{"hop_length": 160, "vocab_size": 32, "hidden_act": "relu", "parallel_block": true, "drop_path": 0.15, "optimizer": "muon", "gradient_noise": 0.1, "batch_size": 64, "lr_schedule": "step", "warmup_steps": 1860, "weight_decay": 0.0}
Rows from block 3, named by matrix and row number. Rows with one number belong to one attention dimension. Each number is 500 + 50 x the weight over its row's rms, rounded and kept within 0 to 999. All counts start at 0. Numbers have three digits each. After the name is the row's rms in percent of the matrix's.
# q: attention query (model.blocks.3.attn.q.weight, 192x192), inputs 0-191
# k: attention key (model.blocks.3.attn.k.weight, 192x192), inputs 0-191
q.6 096:479595499543483513376538577513527440503446477426464560444572521550536509504506542468474510449420487599463458475515517426477494516487547546438563532522510545472430611418554476485561537452549515489523431534378579502532414539467568490421476508444492485559559521513418448470499559508526484396501557529510469424483546440520445440459457511589477588540559583465529495522395441533588500510555498543506463433521520548399478529496485504449537528580465519493471494575571522428480499580490540468413412439478579451502544459487524502555393543451514571522512465509469550512508425523523654484
q.7 112:594496437513427459397473527565447523482522397476545527511531543489439517532538571544536436492435563563543566417491517498572423562614538534496490564516490486479507556525446478529543451484501582596585550585431431586511448515491569438545452410368554511442480530490410544550484487515539518512521521448487474501414510508475546501486495394506441575452542496431425514542369524555520478549464506567550498554563550505490457465469485459601458503534503486506448583468553532491491529421474533561537482609448516509450499529487613506535455514519542455509494472428475465429501491379465452441
q.8 100:573518495535493576497491636522547494508475580520452464427533454524469557424480521541465546480530478397518511441443446469511449512549520533554473544515557524427522478462530552478527570492544406462496528513505535517532445465454681424492468469393465524507463561521476472455487403565498448420531568520587484426531471459471481475489559562577490520486441609572515580530423523498582543575436442453566443442433530446453474544471517494484509528518454572522550481461561394472550566495531481455497409491535563513576487520516557471564527589458590555569490466513435581491536498472489609455
q.9 096:577458515411411506431421520503498396460460508538433493518592446503521572454462529528516415540502484492514490517550477537591478458416504566477393525522512496633507483583428508533512408462605445460516465551578527557450365426575527481543491438501396451370444459577550488430451469471526587546526435512506496525609584528411518498531497526519482481484551563538537517501480485460554525484472509512451491591436473457485482503541477430454523526462498538504571490512562536458406523526566440480493550552419509512498443505486493442476475577431528588429518514532554539501505475580531581489
q.10 090:594499508570394484393528506546563497597409542556467395521410518511553421409512497572529582539477538544500467464459527479470527542559466514524519495535529466468497497514406563478568508500542410508540414484478626553539538541472552523438469537550464429554541530527503464595541546508549524527530437525541470485484491554511571466417601544514469517528440653496508406454479479538436495515578420474528481586481461493525475543470551504560472436436488404503539460510507555518521533504519458577515458412436611430585519507531418473513457520458520614465476518490463562479506496439438470476
q.11 092:480538479469525505404497517480603457564469507406479559571453499519628503502532437502463427471421519440504536542478652471466485495525599510478524530469557463426571504471450543591499493483450399470482442404535452445497516570507519484465506509464451543449492531440481510402449485484471454508570550550397475548516495487425548406515473496454425528461476402475534471483509492387418594502558555543548570470451506513500524544488516463464447523497517414433433531556525611519509491453500564525445582545435445532488482517578462475548541600464465465520460477516543525549600473451516636510
q.12 111:495495544566509428445489574516493571446543655485513450481484432538401469522400525464544475493521497448561608475484472462493521520521518494541488533479607496486496593534448535462459434550576565502449498529477456477584496491487482512513433539408432467526462581466435490524580570519557403595505512505498434446463488558499437444524534459472399535530508442584528447523479525541508475506513565483568470484383528569512457523484499469421401547429504454507373536523448468566606495503491526514460514464491471531573532487412369410534520535472514540605402525513540467512482500515462588501
q.13 100:481510606566509404403508580508560484422536551515562450441518516426434615506447409538494535512402603597472430491524585492526576597439538541473494537548424488569487640556518458504474525527614522527612523486563538468487432566454482490523573523480506481431490565492517501506463506516579523468602513469497505474407471465502514573495546514438488555566459449465558483492449540483440579559439391466535523550458507503492409497576466503437476490508490602487481478449552571502446500492519503544569577575549487561473524510448527453506555448452442468512427513468531490508451492563493449508
q.14 116:522501534473524502502518429516530445443472424568523461446550490563656476525522441502526491451530556495521444443573491528481565451435464466474438505525515455498601479555566428405468524496458557513477586436530472531498579578517543553626552522507510541608542467437590481508510515601492475505556483442549569422526544499503516403436532523559396559428416476464421547381543554499454541465551439396493494537468456494540608446499552476451571496475577546429530509449563449468551444542496507508498507559493470495529441551519506534464560528464480439471603469565508519486535574527489408505
q.15 104:559493566545503513515465536511461555542489529476558550516568472478447376476479550557458447540500472500502536623546610595513468439618507564490540521488573389428514538507525494510616443539576544591515512436523450479421455534520549543535477418488425473578480485495485487515426467439481522449509427525454556609571475534450449490504507518445500494519590482481570500634420551575484520615554459584510517494509509514567478547470516488524526375531426528535405497439474522508426465523499479520509493446526537487482527374542499486478489535499435516433485463458545443452532475402428439495
q.16 098:481451547518383535471438455540503636496525475427502533432545534492584490520415462472566441467471414513468585528518431541410473518522472446479500478536425537431495445516403468447500530493476474449491486368488570475502415509548558544566449437560519494497502515491526431499481505445528598476459452503437461397505417386572462545503598505448465531438480469516509461448438496436528430476437563471525430501481517501519509480523510407552518590546451496547536403571522530491490517474577504580491482586454494541550518501472450473523499551434516646514443519443484521431619495597526492521
q.17 093:504508495431506484411548628422469519556537581502543522490534459524504526529457535534551571539511519445449536492571611559425496498553468573489520587590442569417458467450490466457563522481520448535521623530553539467443411414464478493567385504500533520435483486526545473484432561522575463440400443526555458505585542494552549437537432496450449517523510446557515491502569445623517623488523556536500515500495569501593493466506501538580504583525504460522449582500498454519559380454431481485565544467505598453561502492484445554444513456499432474473549506425443503469517515544546546504
q.18 092:447459535511467470512481465449493471567439502504529442503437517486449564469452421514487545480507401443508475519469532486492570475451500507535497475559420502551484518539410565637475534446541555522509503539448417486482543464606383491502477545545440430598525518593443518451500544380523532508530652438531470529393565563526415502437551582525407470480455463558443450447480479460497539517417507554528582451453499439533539475539524495395476521511509532501529464479532612612436512577491572489481543423502449626509547507561500448546478493515458430436511546486461535441521458517479544478
q.19 088:496505427453520458475442557466464449629432554560425502458524523592605609569479545445499546397503539505554517494563534563501462530456518428478441534568515515506450484556479495544476450474450428518505459523451420554445497473513477410485447448526520446532446534555490636439524442499444435585486481571573564532384543482453536518543471491474410513473434565570562431525463472439508506444583545513461458475451495461537410467563540558466539510462531422484387483502476448463538468585501527454553468476530461517530520574526505508498397534452456480528505510391520552447510503511372463547
q.20 097:537588546585587407450592479446454558518465433475503440583499541521485465464555512525532473557538461486497446402553400502469470509544527436525487492453588434480564451453459522553467394502577530453417511500497459480438495484455581559558624563471473505565504459547569533468548484481417518575539541504490506551475488558483587504473482543515482559493522505534558544501552533459426482470501547469567495541456409496441559493453375574485490544516542522411493510479567536578532547541570535501533493462549545434488544596525504478633575506480521376484517552554472430505423511458567417544
q.21 107:511402459530575419490515430510511418538550443493444563538478433564460527496583555455479543524451477420557463532502545533491408517530404569533630410504516612476472477538425555509581504561508609514542465466493569502490492458471402537439420473453504494538542511545470593530463483528462476463551472448501497503468493462528450482512563554456528377456475514589478412429480557576436485487521497570579476459427428496470557600509498572545450514461463504445507541472484514496522509467482441620457506558485531466492450573549456533497464576526451413494490477580549419520476522478536633466
q.22 106:495470427447541511482531499565497490542430539547351517513492503419460505485508474528406561525447511530488544531503499437485452450557554523518462546546468476464545575508492516567525576419567518416481438538470429440472580514468426500392560437554533498603451395439441450438489507508536446583486620436479580524484518534535596487455613436416488483575545447541552544549492484491549458521558430563466434445490521526487554495546579474535591471456496501507539523502507474512491496529481550575480425557537520392492500519521502534545469587539505546522491581561633532561426416501481541555
q.23 098:500467601508513534426363490439601487505508447537619513424534470481526457586486401517435487510499415620572509568540519443618444489469484508551507447445415547529530521464565548556498553503460569518468494414388419470424443502423522496546555532498444579544549514529480490468551503385559505469513472478517583482592466497466414545458467551516524516403537503483545538507489450473520553448552556420523489551568528483565544483504466525461513398568442494567491523411557517482434493451473450466514540494478517474438486436478439553511481485589438565529470493548502510553493503426535409470
q.24 102:506489501477604508596550531568522526514544488428512488510501505429523425500417538587542519450492451485510497553543510464516504505480480515549534534544374517503482576503505477506449564539540492516456529484473473455481463574499517591447587528541455554477553433460451503474553487476466489405421465575384527573483428547527523549488499534413420372590533478436551529575556523560535455461455587542499526490547610511533561613505493590504496570512456482529432535479488568503429569539556509413489513469465419584497469555477556569602429570545529479524531457501459359481508482570472420473
q.25 097:472542498508480491572480597516594439473484444463525489561432565410556373505535485539582513554610504549487554500400506588521561562539428437468560427510463479516392507484494501468467518444391577502575536522510468492524436498448352548459533482503483403475464581477515442543440508527465558611428503504453518477484447516451433476540533561461509443473603485561451456449442490511456531404535469549553486469498543485458535524515427472462485506471500542501610497496498479557449508507491512519434460581429425476491400593568425517518510464588445382538519493479493460482473488549504490531
q.26 103:488445459543506533511567451582471480513518510516503457441453479639531464606578603467527483513521449493491520520563526532562520500465514413540521535527501499511462448537443546530394504558443566449534594487461460416516501439430414489467459572468581501390466535476569559473488569467413497584473536443536505530519470525467495547443484551447444496507619374425517439475503610528446502452506514546419572599471557485489541532481475433524491461504529615535528543533549463628521566472426470500481444420503475493578501581463491484530499559484555484548487459439465467486515372462474506475
q.27 108:520512573511444532465563486530595485541587495442405579448532445506567444477444507458554484520442496519522518593418500461437528426494470476446585514521561487565400456457528492444590448620424516419519457501510521453482443555440592472546460494552510530478519538513595542538519541415429528547395549523552507427539631441570460459472453526470483623539414532550496575511570551543461451537543503435499470419418510454508521466460415491492498535478456457507546539473521558445507486565527479541567468512508503533582536509517435515540517466527434569613504400516461490529466467457497581488
q.28 097:523514468438468484496536431445451490494609416501455505447523527430581458506568511424544453517468529530461558545497420452468493398594450476570495476527488517422469477523573536462543507507509480513442537509563554393530491463530535519488424534592575481555516533425519527502585522562430515466480574565519456514587501432627435611483368472455566480463573405480498423455608417496452449499501474560446568530521557483466526496525524447505552476447425495463473459416512451473452519464597480617510473410511588552499553432449463490477433508545454458452512515513503495498461579506557482484
q.29 097:563441510536503440559506425440515427478502556463629541500472565480496496443531479525521517537518497481526494595466497494531461525495485504479564335531530522463537492525504463470387504459514547495604452509506508451508536514566512448471440461478410442456493567447528506523509472556572578547468444444576446453574530462459568533524519477515439423527352400495514527584475519527431478461513546589437482580484565495587498499398551510550491509494572592545500494427449497538583434465539582567554430450511478507423525508493449491453566504398504627472539500565478398500486514449451515536
q.30 104:442473442486486556553623485435472474543534403459544592486468483453481492460519526478489561643486472531565497530555465498542423528553552555506508459389413511519470417481419500584495559448547525583447591529563526556489555525503512435445507490514562469456520459440413525543517519530534514441589481519511554455457541570495550480447465481504540416569520455604522523463484553505500510340501398438459486533516501471546549582512541435528519447440501422382486504507459548474486442482486384442467571444529548527449525434532398513469473527513523555475552441569462457503551440554469485476
q.31 109:412599587518535505519590453562406548398513516473494496523527456568490528523422596528563515523552508484555487496562508442555428471499543455538560504511434433429536465428538525452544467517478488469483580442485508486471463508514424459525593441444537538492508522539647427462554440480421453487542596454497564564464498421512569441536524520493526558565518537474455457449590471510426459554540498506581463531547427495534504459472403565493432569495529441449518529416555499420476429543560532525595511526432500439545581559463513528406481545496473559445558504583477454540479510448507464398
q.32 106:426568601514509413505455462483485419496485411451486414585440454580417460540475543409569534494570419437477590403501553471515505590532511418530545479441454513586495495506506471601538488459516540578469481510444468575514490466508529537482461564417480506570502522513525444420496511518586455490522483480598452453480586459615478505538492553515497590494475473542552480458454479460470410476500533536481514452404556536501441566420534484454485533535513600499453571591385476503464530451613492497555563529463504536508506599457585571473466528571507563424473486476487492463488496553548460511
q.33 096:482449475505535504433411470472555442429490545458452633515537496467485466472504484443480504554447422478505561465398565440450555434467551557465533531495497491530580471459533484512517511567585509416454508437516461584492446421521475481642511473448419451552490468480406544497467500571521531461522496544438497562400523468506496416414445454621522407471594513463470445510515567524443510506376619523462555472461483490469556564516512502454560476446477422456452466472487506507570448471412456457513489447439506568536596498496501435507390540453497469528497517596439508540407499499553478480
q.34 100:547507442467510513436550528535506472470458517463454571528581470500396450522474503487571533481536464532491574457520522550535464524450454549486483533547532516489534454597510500509603418508448455485444569482577523441476596392518500404448483511479465465510548538515428448584519444469541565621451541469664482429559605495463553557537544558495507484496573458493490586503521521504485539518535429554500522518517469421494434481533499465556434576380493446558417540504566460561527483416501556482475535530565414550538598524544450455442442550514585509516539543539562528483476575525399586488
q.35 106:603523501507563410595466425522569616548493508455465452439492448512536471524524468582410580513467510513522476465419486478549455489532485453396577498520511498472518510440574509530413437488452468464538461518461474546559585549497528493478511493522519504530509517508490561465514521496485466509502595544541522541582356582548429492543582471580539480497581527525459476469458461580603491432548467445525432514619510506411559501455468452492405478445520571530561559554456550560495505521535505472501572431473466596555474541564539505487499513479532455480553489365551559544450568387462579477
q.36 093:541525438444469477508375507428447477568353582513498509456492627613536562508519480524429553461530491528508498488502523594518609517557462468484512476511582574469566535474438549431462477482500466483473547491557447410497520463575507502593447520552612511525569487421532514515518442459492503515491432489451503497443422468401449491421450504417510428465528538466489465511483562563476538537536465492642529533463504442488570574459457503481550499525514530491455527496575445496516486618473427532469515500535576481587535511539504487590559564559477510545579472441429537393546492511547428515
q.37 102:582421524416490634425533551549447382587498554530422452505521428480538538501423519560499459574432447513487491547381511493476496482558443496406579510474505471516485483440544486536552554594497482564558593539462470500546461557474489465597533489474515493414491468560510410507400486502493533522465432497464578489458475493543415493491481538524536531449412512478493454469533470433395475510496570409512402481441534496565468533485502546599589426505523625553456451460441435471478492484508465511507518451515457500513561540449558530545542478435539460446468506493573464484448571445518403425
q.38 098:606471557556412515516505537439545547376544464422563474526507438490482425461554467434495443454488577474435439493472560489497401444465501408499566519590546501506536481549437438495522464515440442539480561561397508568491515548473526503492552483528468464488566439487531527545470505484579555556639458456522563545516470496456588442465589468515434408458432541516517443479523523515420442449493500466466531536402501456468487417552550447592506493498532545444463529535483527409473501556498612488443450411417565445499478478519470531491434458508409495448499485580402450453432490553511536559
q.39 105:452452482516526557472595534540403568504618489483572487452441499583431477443510501489574434571412520522513552503488513513429572418448474418406434587445540556468493404474423578479548496508554530413487542493551458470562520521444558512475503492483399532537525476416499525535625541604442498494491501454596569523565459460554527498434523478432466524412447394453548411486512507496394440473485478446433509490479522384521565517564587481457530510525497538476532413493494491513547529498538576513549471559514553590571444577523485536471515494489517534507499490520527594500585487529479491503
q.40 089:500643473482500604459560495587438446467506468579529560494530531513513474445458555487507451519521482496508441584533526422455479459489522496461543437551506471507437514536466546530510439545438507453557583514462387489484499479418449484530510514463526546481478460428556528482512412530500508488466413481583497513466465535515438507455505453425477584502469567393419417498490452428543576490615413459562399468521428574429460529537556525563469488515437572569567635548473440478540402467519534523570541522550601459556489507433522433514452483497475444544452481523569500492505549470618433505
q.41 091:514566508509535469548488562479549494595482440551527498463461481472502465447537557570467504497539529555458639492592492516443412449486534432467452511511480508516442409537524499530473420434442567476514544525563502582501519458441516502466528514529497527523465372438519527440516440466487541516466609432517474500594531451507504560416513529593502479464549451462549404457362553532479409560572537499486378463480481387496530478494458481532462489576565442582444509399466517480536469393638500516509447461459446422476531570542488523505454456483559526493395462550475452463455510427480495505
k.6 101:484442516503524573394576538526535517544532445491447454521463499493511619545405568499466569450502480523485477500495564472495446547469566571492479496423470493463495547498516458492562519425560574576473468519433513451513576496517460531446494508512503491482503424456442539453413456534516457425491514382428464559430507457572499481508528535502651526537540484517552602528447491421470407433542577587579485482525507422415477531507423473419525505509460522568588531568587590475469528515473514556502605576543463546510471446437511504485531494483585569581429491415375451487493537531461453527
k.7 118:461509507559496493514483513504520498542579510553575433428494425475467514530477487571528491508331566490423453389404481510539447509469571451485470575612448488486445444504481533544592475486467517595541505592485439523528502485516536505439441449498565507445457558460457528483525435498539421525504511495511552413481505526474470574573511516492431474514508493518648450570533572520574492410485512528543550497459460455451467372503484492505561477495563410487449459429499604527509503499454562429485499510473543478452427628504583476540432487569483514473420459397448602445518521531502512566
k.8 096:463448541499462590378514607462463545561489463533518505473536467450539499556508517469495480511502547451490544544443452468436375454470520521455459507544472497452583585483476538495488541411504498546577488513446486493465463396535597487513520557559540489407422478420619456527566517450472496484433560458577481447426485493497473560505540493520525434490486512438488532466618533556461444476549480417514451508533508488519493559484588480484501523553502513516541541379568465509505547485507587420390475617526468414407445622493493478451460534542505421489494604552541591485543559526475488418
k.9 093:468485589417567438567478563501483543578446477469580541584523565478461480371512465386427609469572523536566544413525600485469458526566405398439508501489516483528485530534439413540581523503441547536417581540464445516510570571506481565549433505442514539551451551536533554471515454433499547483536498448550558567524508454499479445500541484470483412430496525485497544473546518553484479408472419473528542404448533523456546559526595454510386573486519460465505514539560518430548430511454556507440518432477545527460530545497478439452515525555563584479476479484438546455537557491555507465
k.10 101:484532560483548428508510458624465504569563455445537524477558509455449493533509568363531562493558458498516594471458497535552493440586572491569439388504561509439426489542575509416474464544483533528417495547520580513501481443488459461491501551451419532476507558494535494439408496470461450433541475530447439464445487508430457540496567501491510425482545514415455495524533553482578525532553565480417519429490528600473489469442489480420538576442568553498567434495412458486533570452489497628481531542487499486574501644465474460492533559517451508507561454537464521495577511587535591578
k.11 097:475505546468466438466522502512482495519531559472435470477485603456562477520486448493472479465520484431534530543552413473552502495534548488484581440517532526412428574560523536546527433572517551521400518522480513616499471537484516487452525592486547592483479501479444493479573572495536513489558454515581459447596569484458474458407352531438498475496556418536496563481457598437394543485426459518429471585545451490464424464453431524576535553495550505524429533566460434515442439545479508450493472559451586517576539398525469650487587502500511482483532481503496579450592477454455447522
k.12 106:542419464544465434424456508580659580510577517431441505426503511447500584426425445445468532525535476467492531461484501434413489508525505461453519488536480543512542473435439593530526592568483431530495471602513467531508571517417566477528563549470453488432519454550466460535522542552564601527500525496418462613502544586461534534469420505457477526548475541517511516500437529557502440480560491552546437498567550515485469536407584401410512592578523406517449504545442453440488446510543500474491526474521537499507549460496404511418515437606470525522525517588509520557553475458524433535
k.13 101:535493459449579565525474470592517604508505571449531447477512448548522556452398564487385475526511474500569515528429532521451506500453448557466581528483466496514542524495493560466441570525378555609468389572536462456537525509494517522386526547447478532519555578460458504473402402512473543447476563525533428571529494577502497517486465528530463438535414527548487526439464529482593389468461526538513452476459545525513550501544509511496448562462478466546535474509430627457515504571464510427507523507485552485528558516531556578479404499562429563517451546445484372495471406447422438520
k.14 120:485595583460579522479379453442512470412435487474545473468503467469564488573520511484470466502536469615555483546435442404536544461475485441508477497482460507461600512627476564534468468473452506449480596491619471524493564385500455503500466494514557543645528538487522601433566453522485579489519467534494499443582478493519493432484512585435494453444549452454498552549508447490465514631485462400525531487444467543605571499461495548441458521489502500481527476498462438581479505575473417475538553498492399550441527415517520537472557487544531457503509524611528543445530555519485443468
k.15 101:493452480560487429600547535546548495511482424558526520523481406466500465428577550510477510458472552535460561482576500475604525415467505454483539528516510533475569442441492491561579412544503513475545459542526473533466577517403522557486480546464571528403575471466499460515405585477503535464499559479408469413544463562513469481612437427420497516526493498553558554499416447515460565600480519630488430407494410576502481497446498494484526476489467472466599495528479575576447480527548536515566551482558476458524509486468439534452394596539523499448485474584578503424481469446406457523
k.16 098:488412477507605572448545505468453467454490527522475477478525603429502479461547469443448556472505436427466489578489590397549457525534406520516549482483488515491557441531517449512485534417461469459519470414582461564583453502446473496544569548481498502488588507544432545433578538411527611542552546537486449538551544552506577511491461485476561511483447594497477436565458530523489539505467537479479501523507447558484478480497565542419515323499484531512509438506520501612459611527559460536609462459535571606577483550436472445508531545476466564461499531457519500459494611549500424554
k.17 098:457490501496557528470405608404467422465507508586498553505493424506544454411529489493475543440415490530543609471535461567523434500602409490529506504551532525524515437525551450545499577478428498484456555473497555457450560555506485452490469432568567433489568573521523457544511536506578474514355466574526566518461575523480632496511482534575427439419480542435589503503431491526412536453529502541418504576496401485583430482489445468485528462576577481499493536501462467533545416442446454503447508520523525512527395484491496472469537463457523399515542468464504575511471413468573548491
k.18 105:524515396542578528433431504517475502556612505448540476576532399572526483485550493454541486473530475480468479526484581505482581457483527514393426493490459462499486543565401532483464459505564521550456484571552584466525511471535502552542475528497481519498462535543621630518471452504543446443475583622597499478456488473500494515495548441496520462503557468512423481471475447522543455575491586440536448497513545374518455472507513474491517542543368499475535515459518466459458387509547574515553399479451512576419509628429579540592487531486588485547484489483463488403463486502520439562
k.19 091:457477508496599526437545547533436508553590512447581566610498593533538540455474629471408499448499459513550507495397627528590469536473549470491521443526465583552526470471396519528366508497566438487491480466536501525495466520429561518534487479509587510501400537502433396459455539507529477506516500469513381512507455462563428433483436509540496488442430627552450482460452508463595497540500470433489532503570472530526479497452533568541543594496595453511512460494504487480512411560524402522478461520535530537478532540477616525487515504459538511544534524474493514369425469493524512535
k.20 097:565468524548405497450538547562560481541451514415525546571470500489461544476449397517470494496514503403491457404443602520468524430485437479548483475455487511468401477522407469436565505513476530495620407572516522513545583574552502513420448596505515550505379569611544495494423487571527457503431507447507590450478410518560502495517498497430504522441492506457534579538512522495487608497593543516489473451475516488474456543540619554437506507495540522541566505540535458530531538508513527499483536630477504459390427482509456405443426497494527562493450447474448522462456418469480453563
k.21 093:377555410453458477446536546465465462586564551509524535480529510482468563559577492428569452493433448460544544494568524566555544516420528454446505438415444506488549469485433493434467523471499503566461552483564487475555478512502493522508395403451564481545534516459555498434558516573428522502533455508541530475562434514536498573563417511523387545414594486429469540605526496553442557516520515472514420415449482363514499537440439522414522511504511466465584531573558490498478551521580559532559527443523525485509446502560594474478508520497519535417453525547483570490473566450432619480
k.22 105:525532426434576441504517557460464481407435481470482454515524486416559571492608487558522454602580436512507494579377581426511472462499466610530402439437527471564475549477521522591526490535506581466424479568406517539526562545541505511540556452482577449531568508529589424452575548445503546459536441514527434617430484546561576509481542425550472477521508448496589570529500506460552515520467481541428450468467493506526466440495415554461475550593516504516508483583415527541487475504557459562547542523487547428460439476446530493503447467519511511558571463423512457469480400554504487479
k.23 100:526416478474495485440421478488525490538515429536552545556562550576513490499507524559509546521466450465481494555468501442516538542537562405493554528484519476566519602512440518416504449525469453504551531476394456458422501550479487476521453453450455533453500446458427445570492537398464501561579483496499481472622436477475409468413537401558431540522473566490508502456476502471429609473568556461456466511525481542454495537579494602489539511519420519504548467425587503456510430531403389513571433541555473489491417492404532566533451400469421563478435452500424515464491539612436454526
k.24 099:479489529451567440478512476508578464434411557510513444411461533608557520591512439492477415587432560494450485588496479439456488529517514484490581453531494517453456546548519450510604452529492477527436541548485433528605544551504483483541549542447516475459418513513521436512488436573496576439420527474413506469522599489550550471474531512492495477426479539448440471496452540385480437439502519482526567465517481488513486452473539562514460496620617507456517580603551504545534498539513542625442579473457548533562472594530443536535577483521568529596483443450431596503501466453547455540
k.25 100:453508506540511490473435499436425541502491481400448430588450564533478559532441404563450574522466468485455516481489567477444616608478513466434414543461534501545588560533443482522512493408598428468509526534528480540511528472518375557530449439421466622515506577465488503508541488435455603541480536495507470516457497489519523458538526451540578543435531450477400425445609513528506434560567558543529478416461533514503599430544501471476488428485478415470469504492495483401483461495547488520510440426477539414448475525473541421453493528494518471522473517434459462558510521432533583382
k.26 100:493523552525472466511485560611511418540437512492511496488551457513461469597493543500540529493565434563542427514417572549519542558485575439438522517425509453481545544443428474531459468557480551450466483501514529570548476467471423464397543477465476458463517574420513505380419476601468464602554564466481427389488511413518404607548497512449474563420535431560503486512588484521451525525509435481444486427444537464490517506524517564436442472544475459402544512539452536475458534504439571517555499528579465530440516665509483416496481466463454509439543548553483516537581454498473436521
k.27 105:543529474515542482603602469502477504432563425442496548482513578468432549486484535498572541448421433420491539538450480491545481439552496431602585513522438485500521513480428467489617553500553484455436469494593475509455524489488510411527525570436550458474547520452530463473532486430462518523467402472480486458481451464512509518541478483502477432477566521547474531440563503563559591486584389463460605625482471480518503456491564410552504621503482426442436474486557427559387477448497511601513579529448491469533500470447485479533437544590428444483457432507459491568513500514407435492
k.28 099:546528535553527447474576547457426482469434460526587466472481501483412397453482527428569458494515519473595407541457453478478454487521461592442451559484470548431381562558495550523476529522449432493536500522463470508435506564502536527426447542565418455459507375464393499587613450528531456460564545481544537568518572500553457501457557538558515479571587502442469500536561511551533458553508510576500538417431534509485551458472576512597537448520509534485459563443406551473450535464551443483387486524362473548505402460459583552498493528548456516515449488493465469489507545495500519522
k.29 101:504380472595473439512529479531410519494410579508460505476605543505411490499435495485475549438525508480513445501485437497448519524515488463555517483476588554411454558516546498389444449533375464516520453491545476539506564545476426445464443484572456501537525570497453569560504449444503482536524495450515437565530517489472445525545589527484512525484416505493586437544585517624491441477469506560431494520469501465531437461505392523457489418433480504516437545434570524550458616475629479464439559518540510482521550500612544510520410543506534580578475454540490420457513481543486610519
k.30 103:497535535451449492456417513573501519574564517511538581542439482385602555466505467552493561513418558417541499515563533460530477574535532539496552458390516557442525504517517489422487524501558572517489584586528454486469494449435521425447558578543499505492540576460460486530550527437546440491625567439445494525493523416521546508489539584462584433505497421429503541545474495565452522417535489489466460384506558483477509469567517471528455477405505554556505485550536531500520465529444528473414495533505482644521502443492517497587511498464389468452641467605424500521475485461437513504
k.31 104:572499602473484509527558557499498407504548510477463521477551576484569503431439546456438583523552564388415519536561445516450490544526474482518471499511540519458455555438450420515555483466510514545504535445560467509534559483508551527570512467496508515404460433551589569520382514453494422555566519545614535557479471527539527521491590429458518469515386542503559535427486404527514415534441540456443436491550428541456583521546461525517489511465481442543613537514456523467505501524500589537484541509459402456539560452434464558413483604531541462432497563524415485570554511427449572503
k.32 098:469479505558489507388503556561471504457526578516492537592536538542543515397557572527493513504575538559455570504469462513510513437399609505539555496464508411448551512494505574503419451507504447491535545523505543542586554526453425497493494590560476429453472572546541548447439509475454544527561442500366526563567454482545505536453500537507468369455503485427495561529564415513496563482465507580468495469443419533424511452428479604522565468435472564508522438483525560532485449505553456442501463565470542457548569422488479419484466562458526432508550582491478526446620443498608512501
k.33 092:527431520441400586475439515498487600497522491434545517552514486541444516484498501506502539469483550478413531545430500524418568430436544629565534491565427497577415467481509567531437525509511500542469456440493573508518544490474440451458509477379482499546456567472507612505500535401482551529518505477511482546499432490438422500552564496440453527464578497543433506533568513546526533469449484428490617504547460464565432403559505492570576440550503475556572501461368528428533519511437572482511437522495448418515518544546504467362539481524365506505475503488485428495474460517477569427
k.34 098:542590504398571425495505493578512528503454523540416445513455486546515504516609477547527557507530490446513553560399439439425450578457503537471497459592433448523497526482592460419444548497495407505430557432512520453577470495445465510546509575506531491496496453485507560525459479461494451468540436534388573588529522422461566443608419554460427454575448403553611487491531560433467481492535507498488552463511457516499485511527544539603454530459453493451474448520548475440491463553485471601564478449506517435463548488512515432504512425535522537528476483469423546564559613441580478419
k.35 090:531601411474451520532465421466553565542488434556545502445506529457533497462527564609532520417517448495526535478500471514625580510446449458492570551566555507466480567515503480540466441511437570469564439481477435486515553572567483487532483447480496453509464578429413487498552424522552445499619450384464518442473526584522522538474563546572521463534484622499413502495522443534506594468537529529434456515471421535496529459530495522474470616536449518544503480528387460487563562444459501447452518458482523605564485461529449515548432538509508504551521431528491566452472426489400405424
k.36 105:477507497582446513560481573592495636576506510530497524449502464453536452528455585495483456557507576544539594565523537579529483588435474448596524494446456528618471458501516456414487582496424535537481418418429433434479532463516542550520490565567461505551492519629480501490540501473492481467472544477438491478423553491521483509418377514531447456488532548552470639458523572524439472454485478536641462564516541457493519527489447540463535458523468492555470423499491487417555592473444573511482467525494470380531474514549480418506482553541476446561460416515474486472513443552516514453
k.37 101:519523545618482549460466609485445437492484534425489550512573509450469578525467575438459382555562522505460495532558491537589564499527379530491554478520479480530428565465525481577493446506533497584414528597624543420596445452436581503484441502476511533467510598476545415500492600551520458541474432470529442439451524487506524512516494598547551581603472514499577426396540456499485528486544527418542605550414575522508473467474572530467578480504475473533529471540549500438514435513495523474577512527439489479467554530535451502499503443512483583596547473482498501511479558475548493485
k.38 105:483520450424550469594585534532421495400514587493503562461458562506516454487575574489555498536432499520572498492425453469532485482463490576439446544534508445504487578466496537550624489504429460426521591567547483548431467482489513506419498530510529509448644517454521417492516469448492514546552521413436504484503476538557542411507554521494371463452511509388532476525553555516471483549590515476440501520488529447500474476456546521489518516537456593507458589464536592414446464465565535573547515536476528421453557480554573523566553559469587517477476431534514576478440632462450465467
k.39 102:502486389576411491470523472417564462554570421549505511532480524459488529513453522532439515529524511529512522492408498527553590597533427457466457598570537509582458602462472518496613518537496500480592506495410462469475455521560568540562486435473524530549451452487528521511433518431518476553501504507434538445451522561540361560624557492502489533481502395448483469465503574528530466461560486447447401460535519479495492529412562533527471595507456427471441531457527551415522473511480404522468483541476501443536469512532476378470489463466478627475525399480548524518573473523423576514
k.40 097:420481534501508478594508448450485450487480473507510522526529490514482421455536485483537590488563564492435519536509471456431436483469535540442549510437449397532461673457467578385449561560468486530480489548447475564497487547481540504500468466513505537498488546457545483491596469519550505518486454480509469540433462529419438603559571469436514429486459523521465541468635488594483528541516599482463567364509582474474449547455520489537538501487491411482412593505528455522569437488369530505481507536469441471524447432468399596497520505477584458435461477456481398540587519457492515480
k.41 094:594507460482547467511557589456528541496541556538445565577493558498522488439532447489470549427658503471349453489510532466497505460545578534482565571434475483510516488502443460523463544477539527523455450498469469547537580447488511550488508577585534472583530407563431551507531419567537523489441499568561552379472477499524554600552582513463422516462473530501445533492518495489417514518466478445479464493563462443553440454410588532521489558517423505575448479432437517502443503506420552394504516511447418542525551527456468474547463525581490377514543480424492501507534398533548485456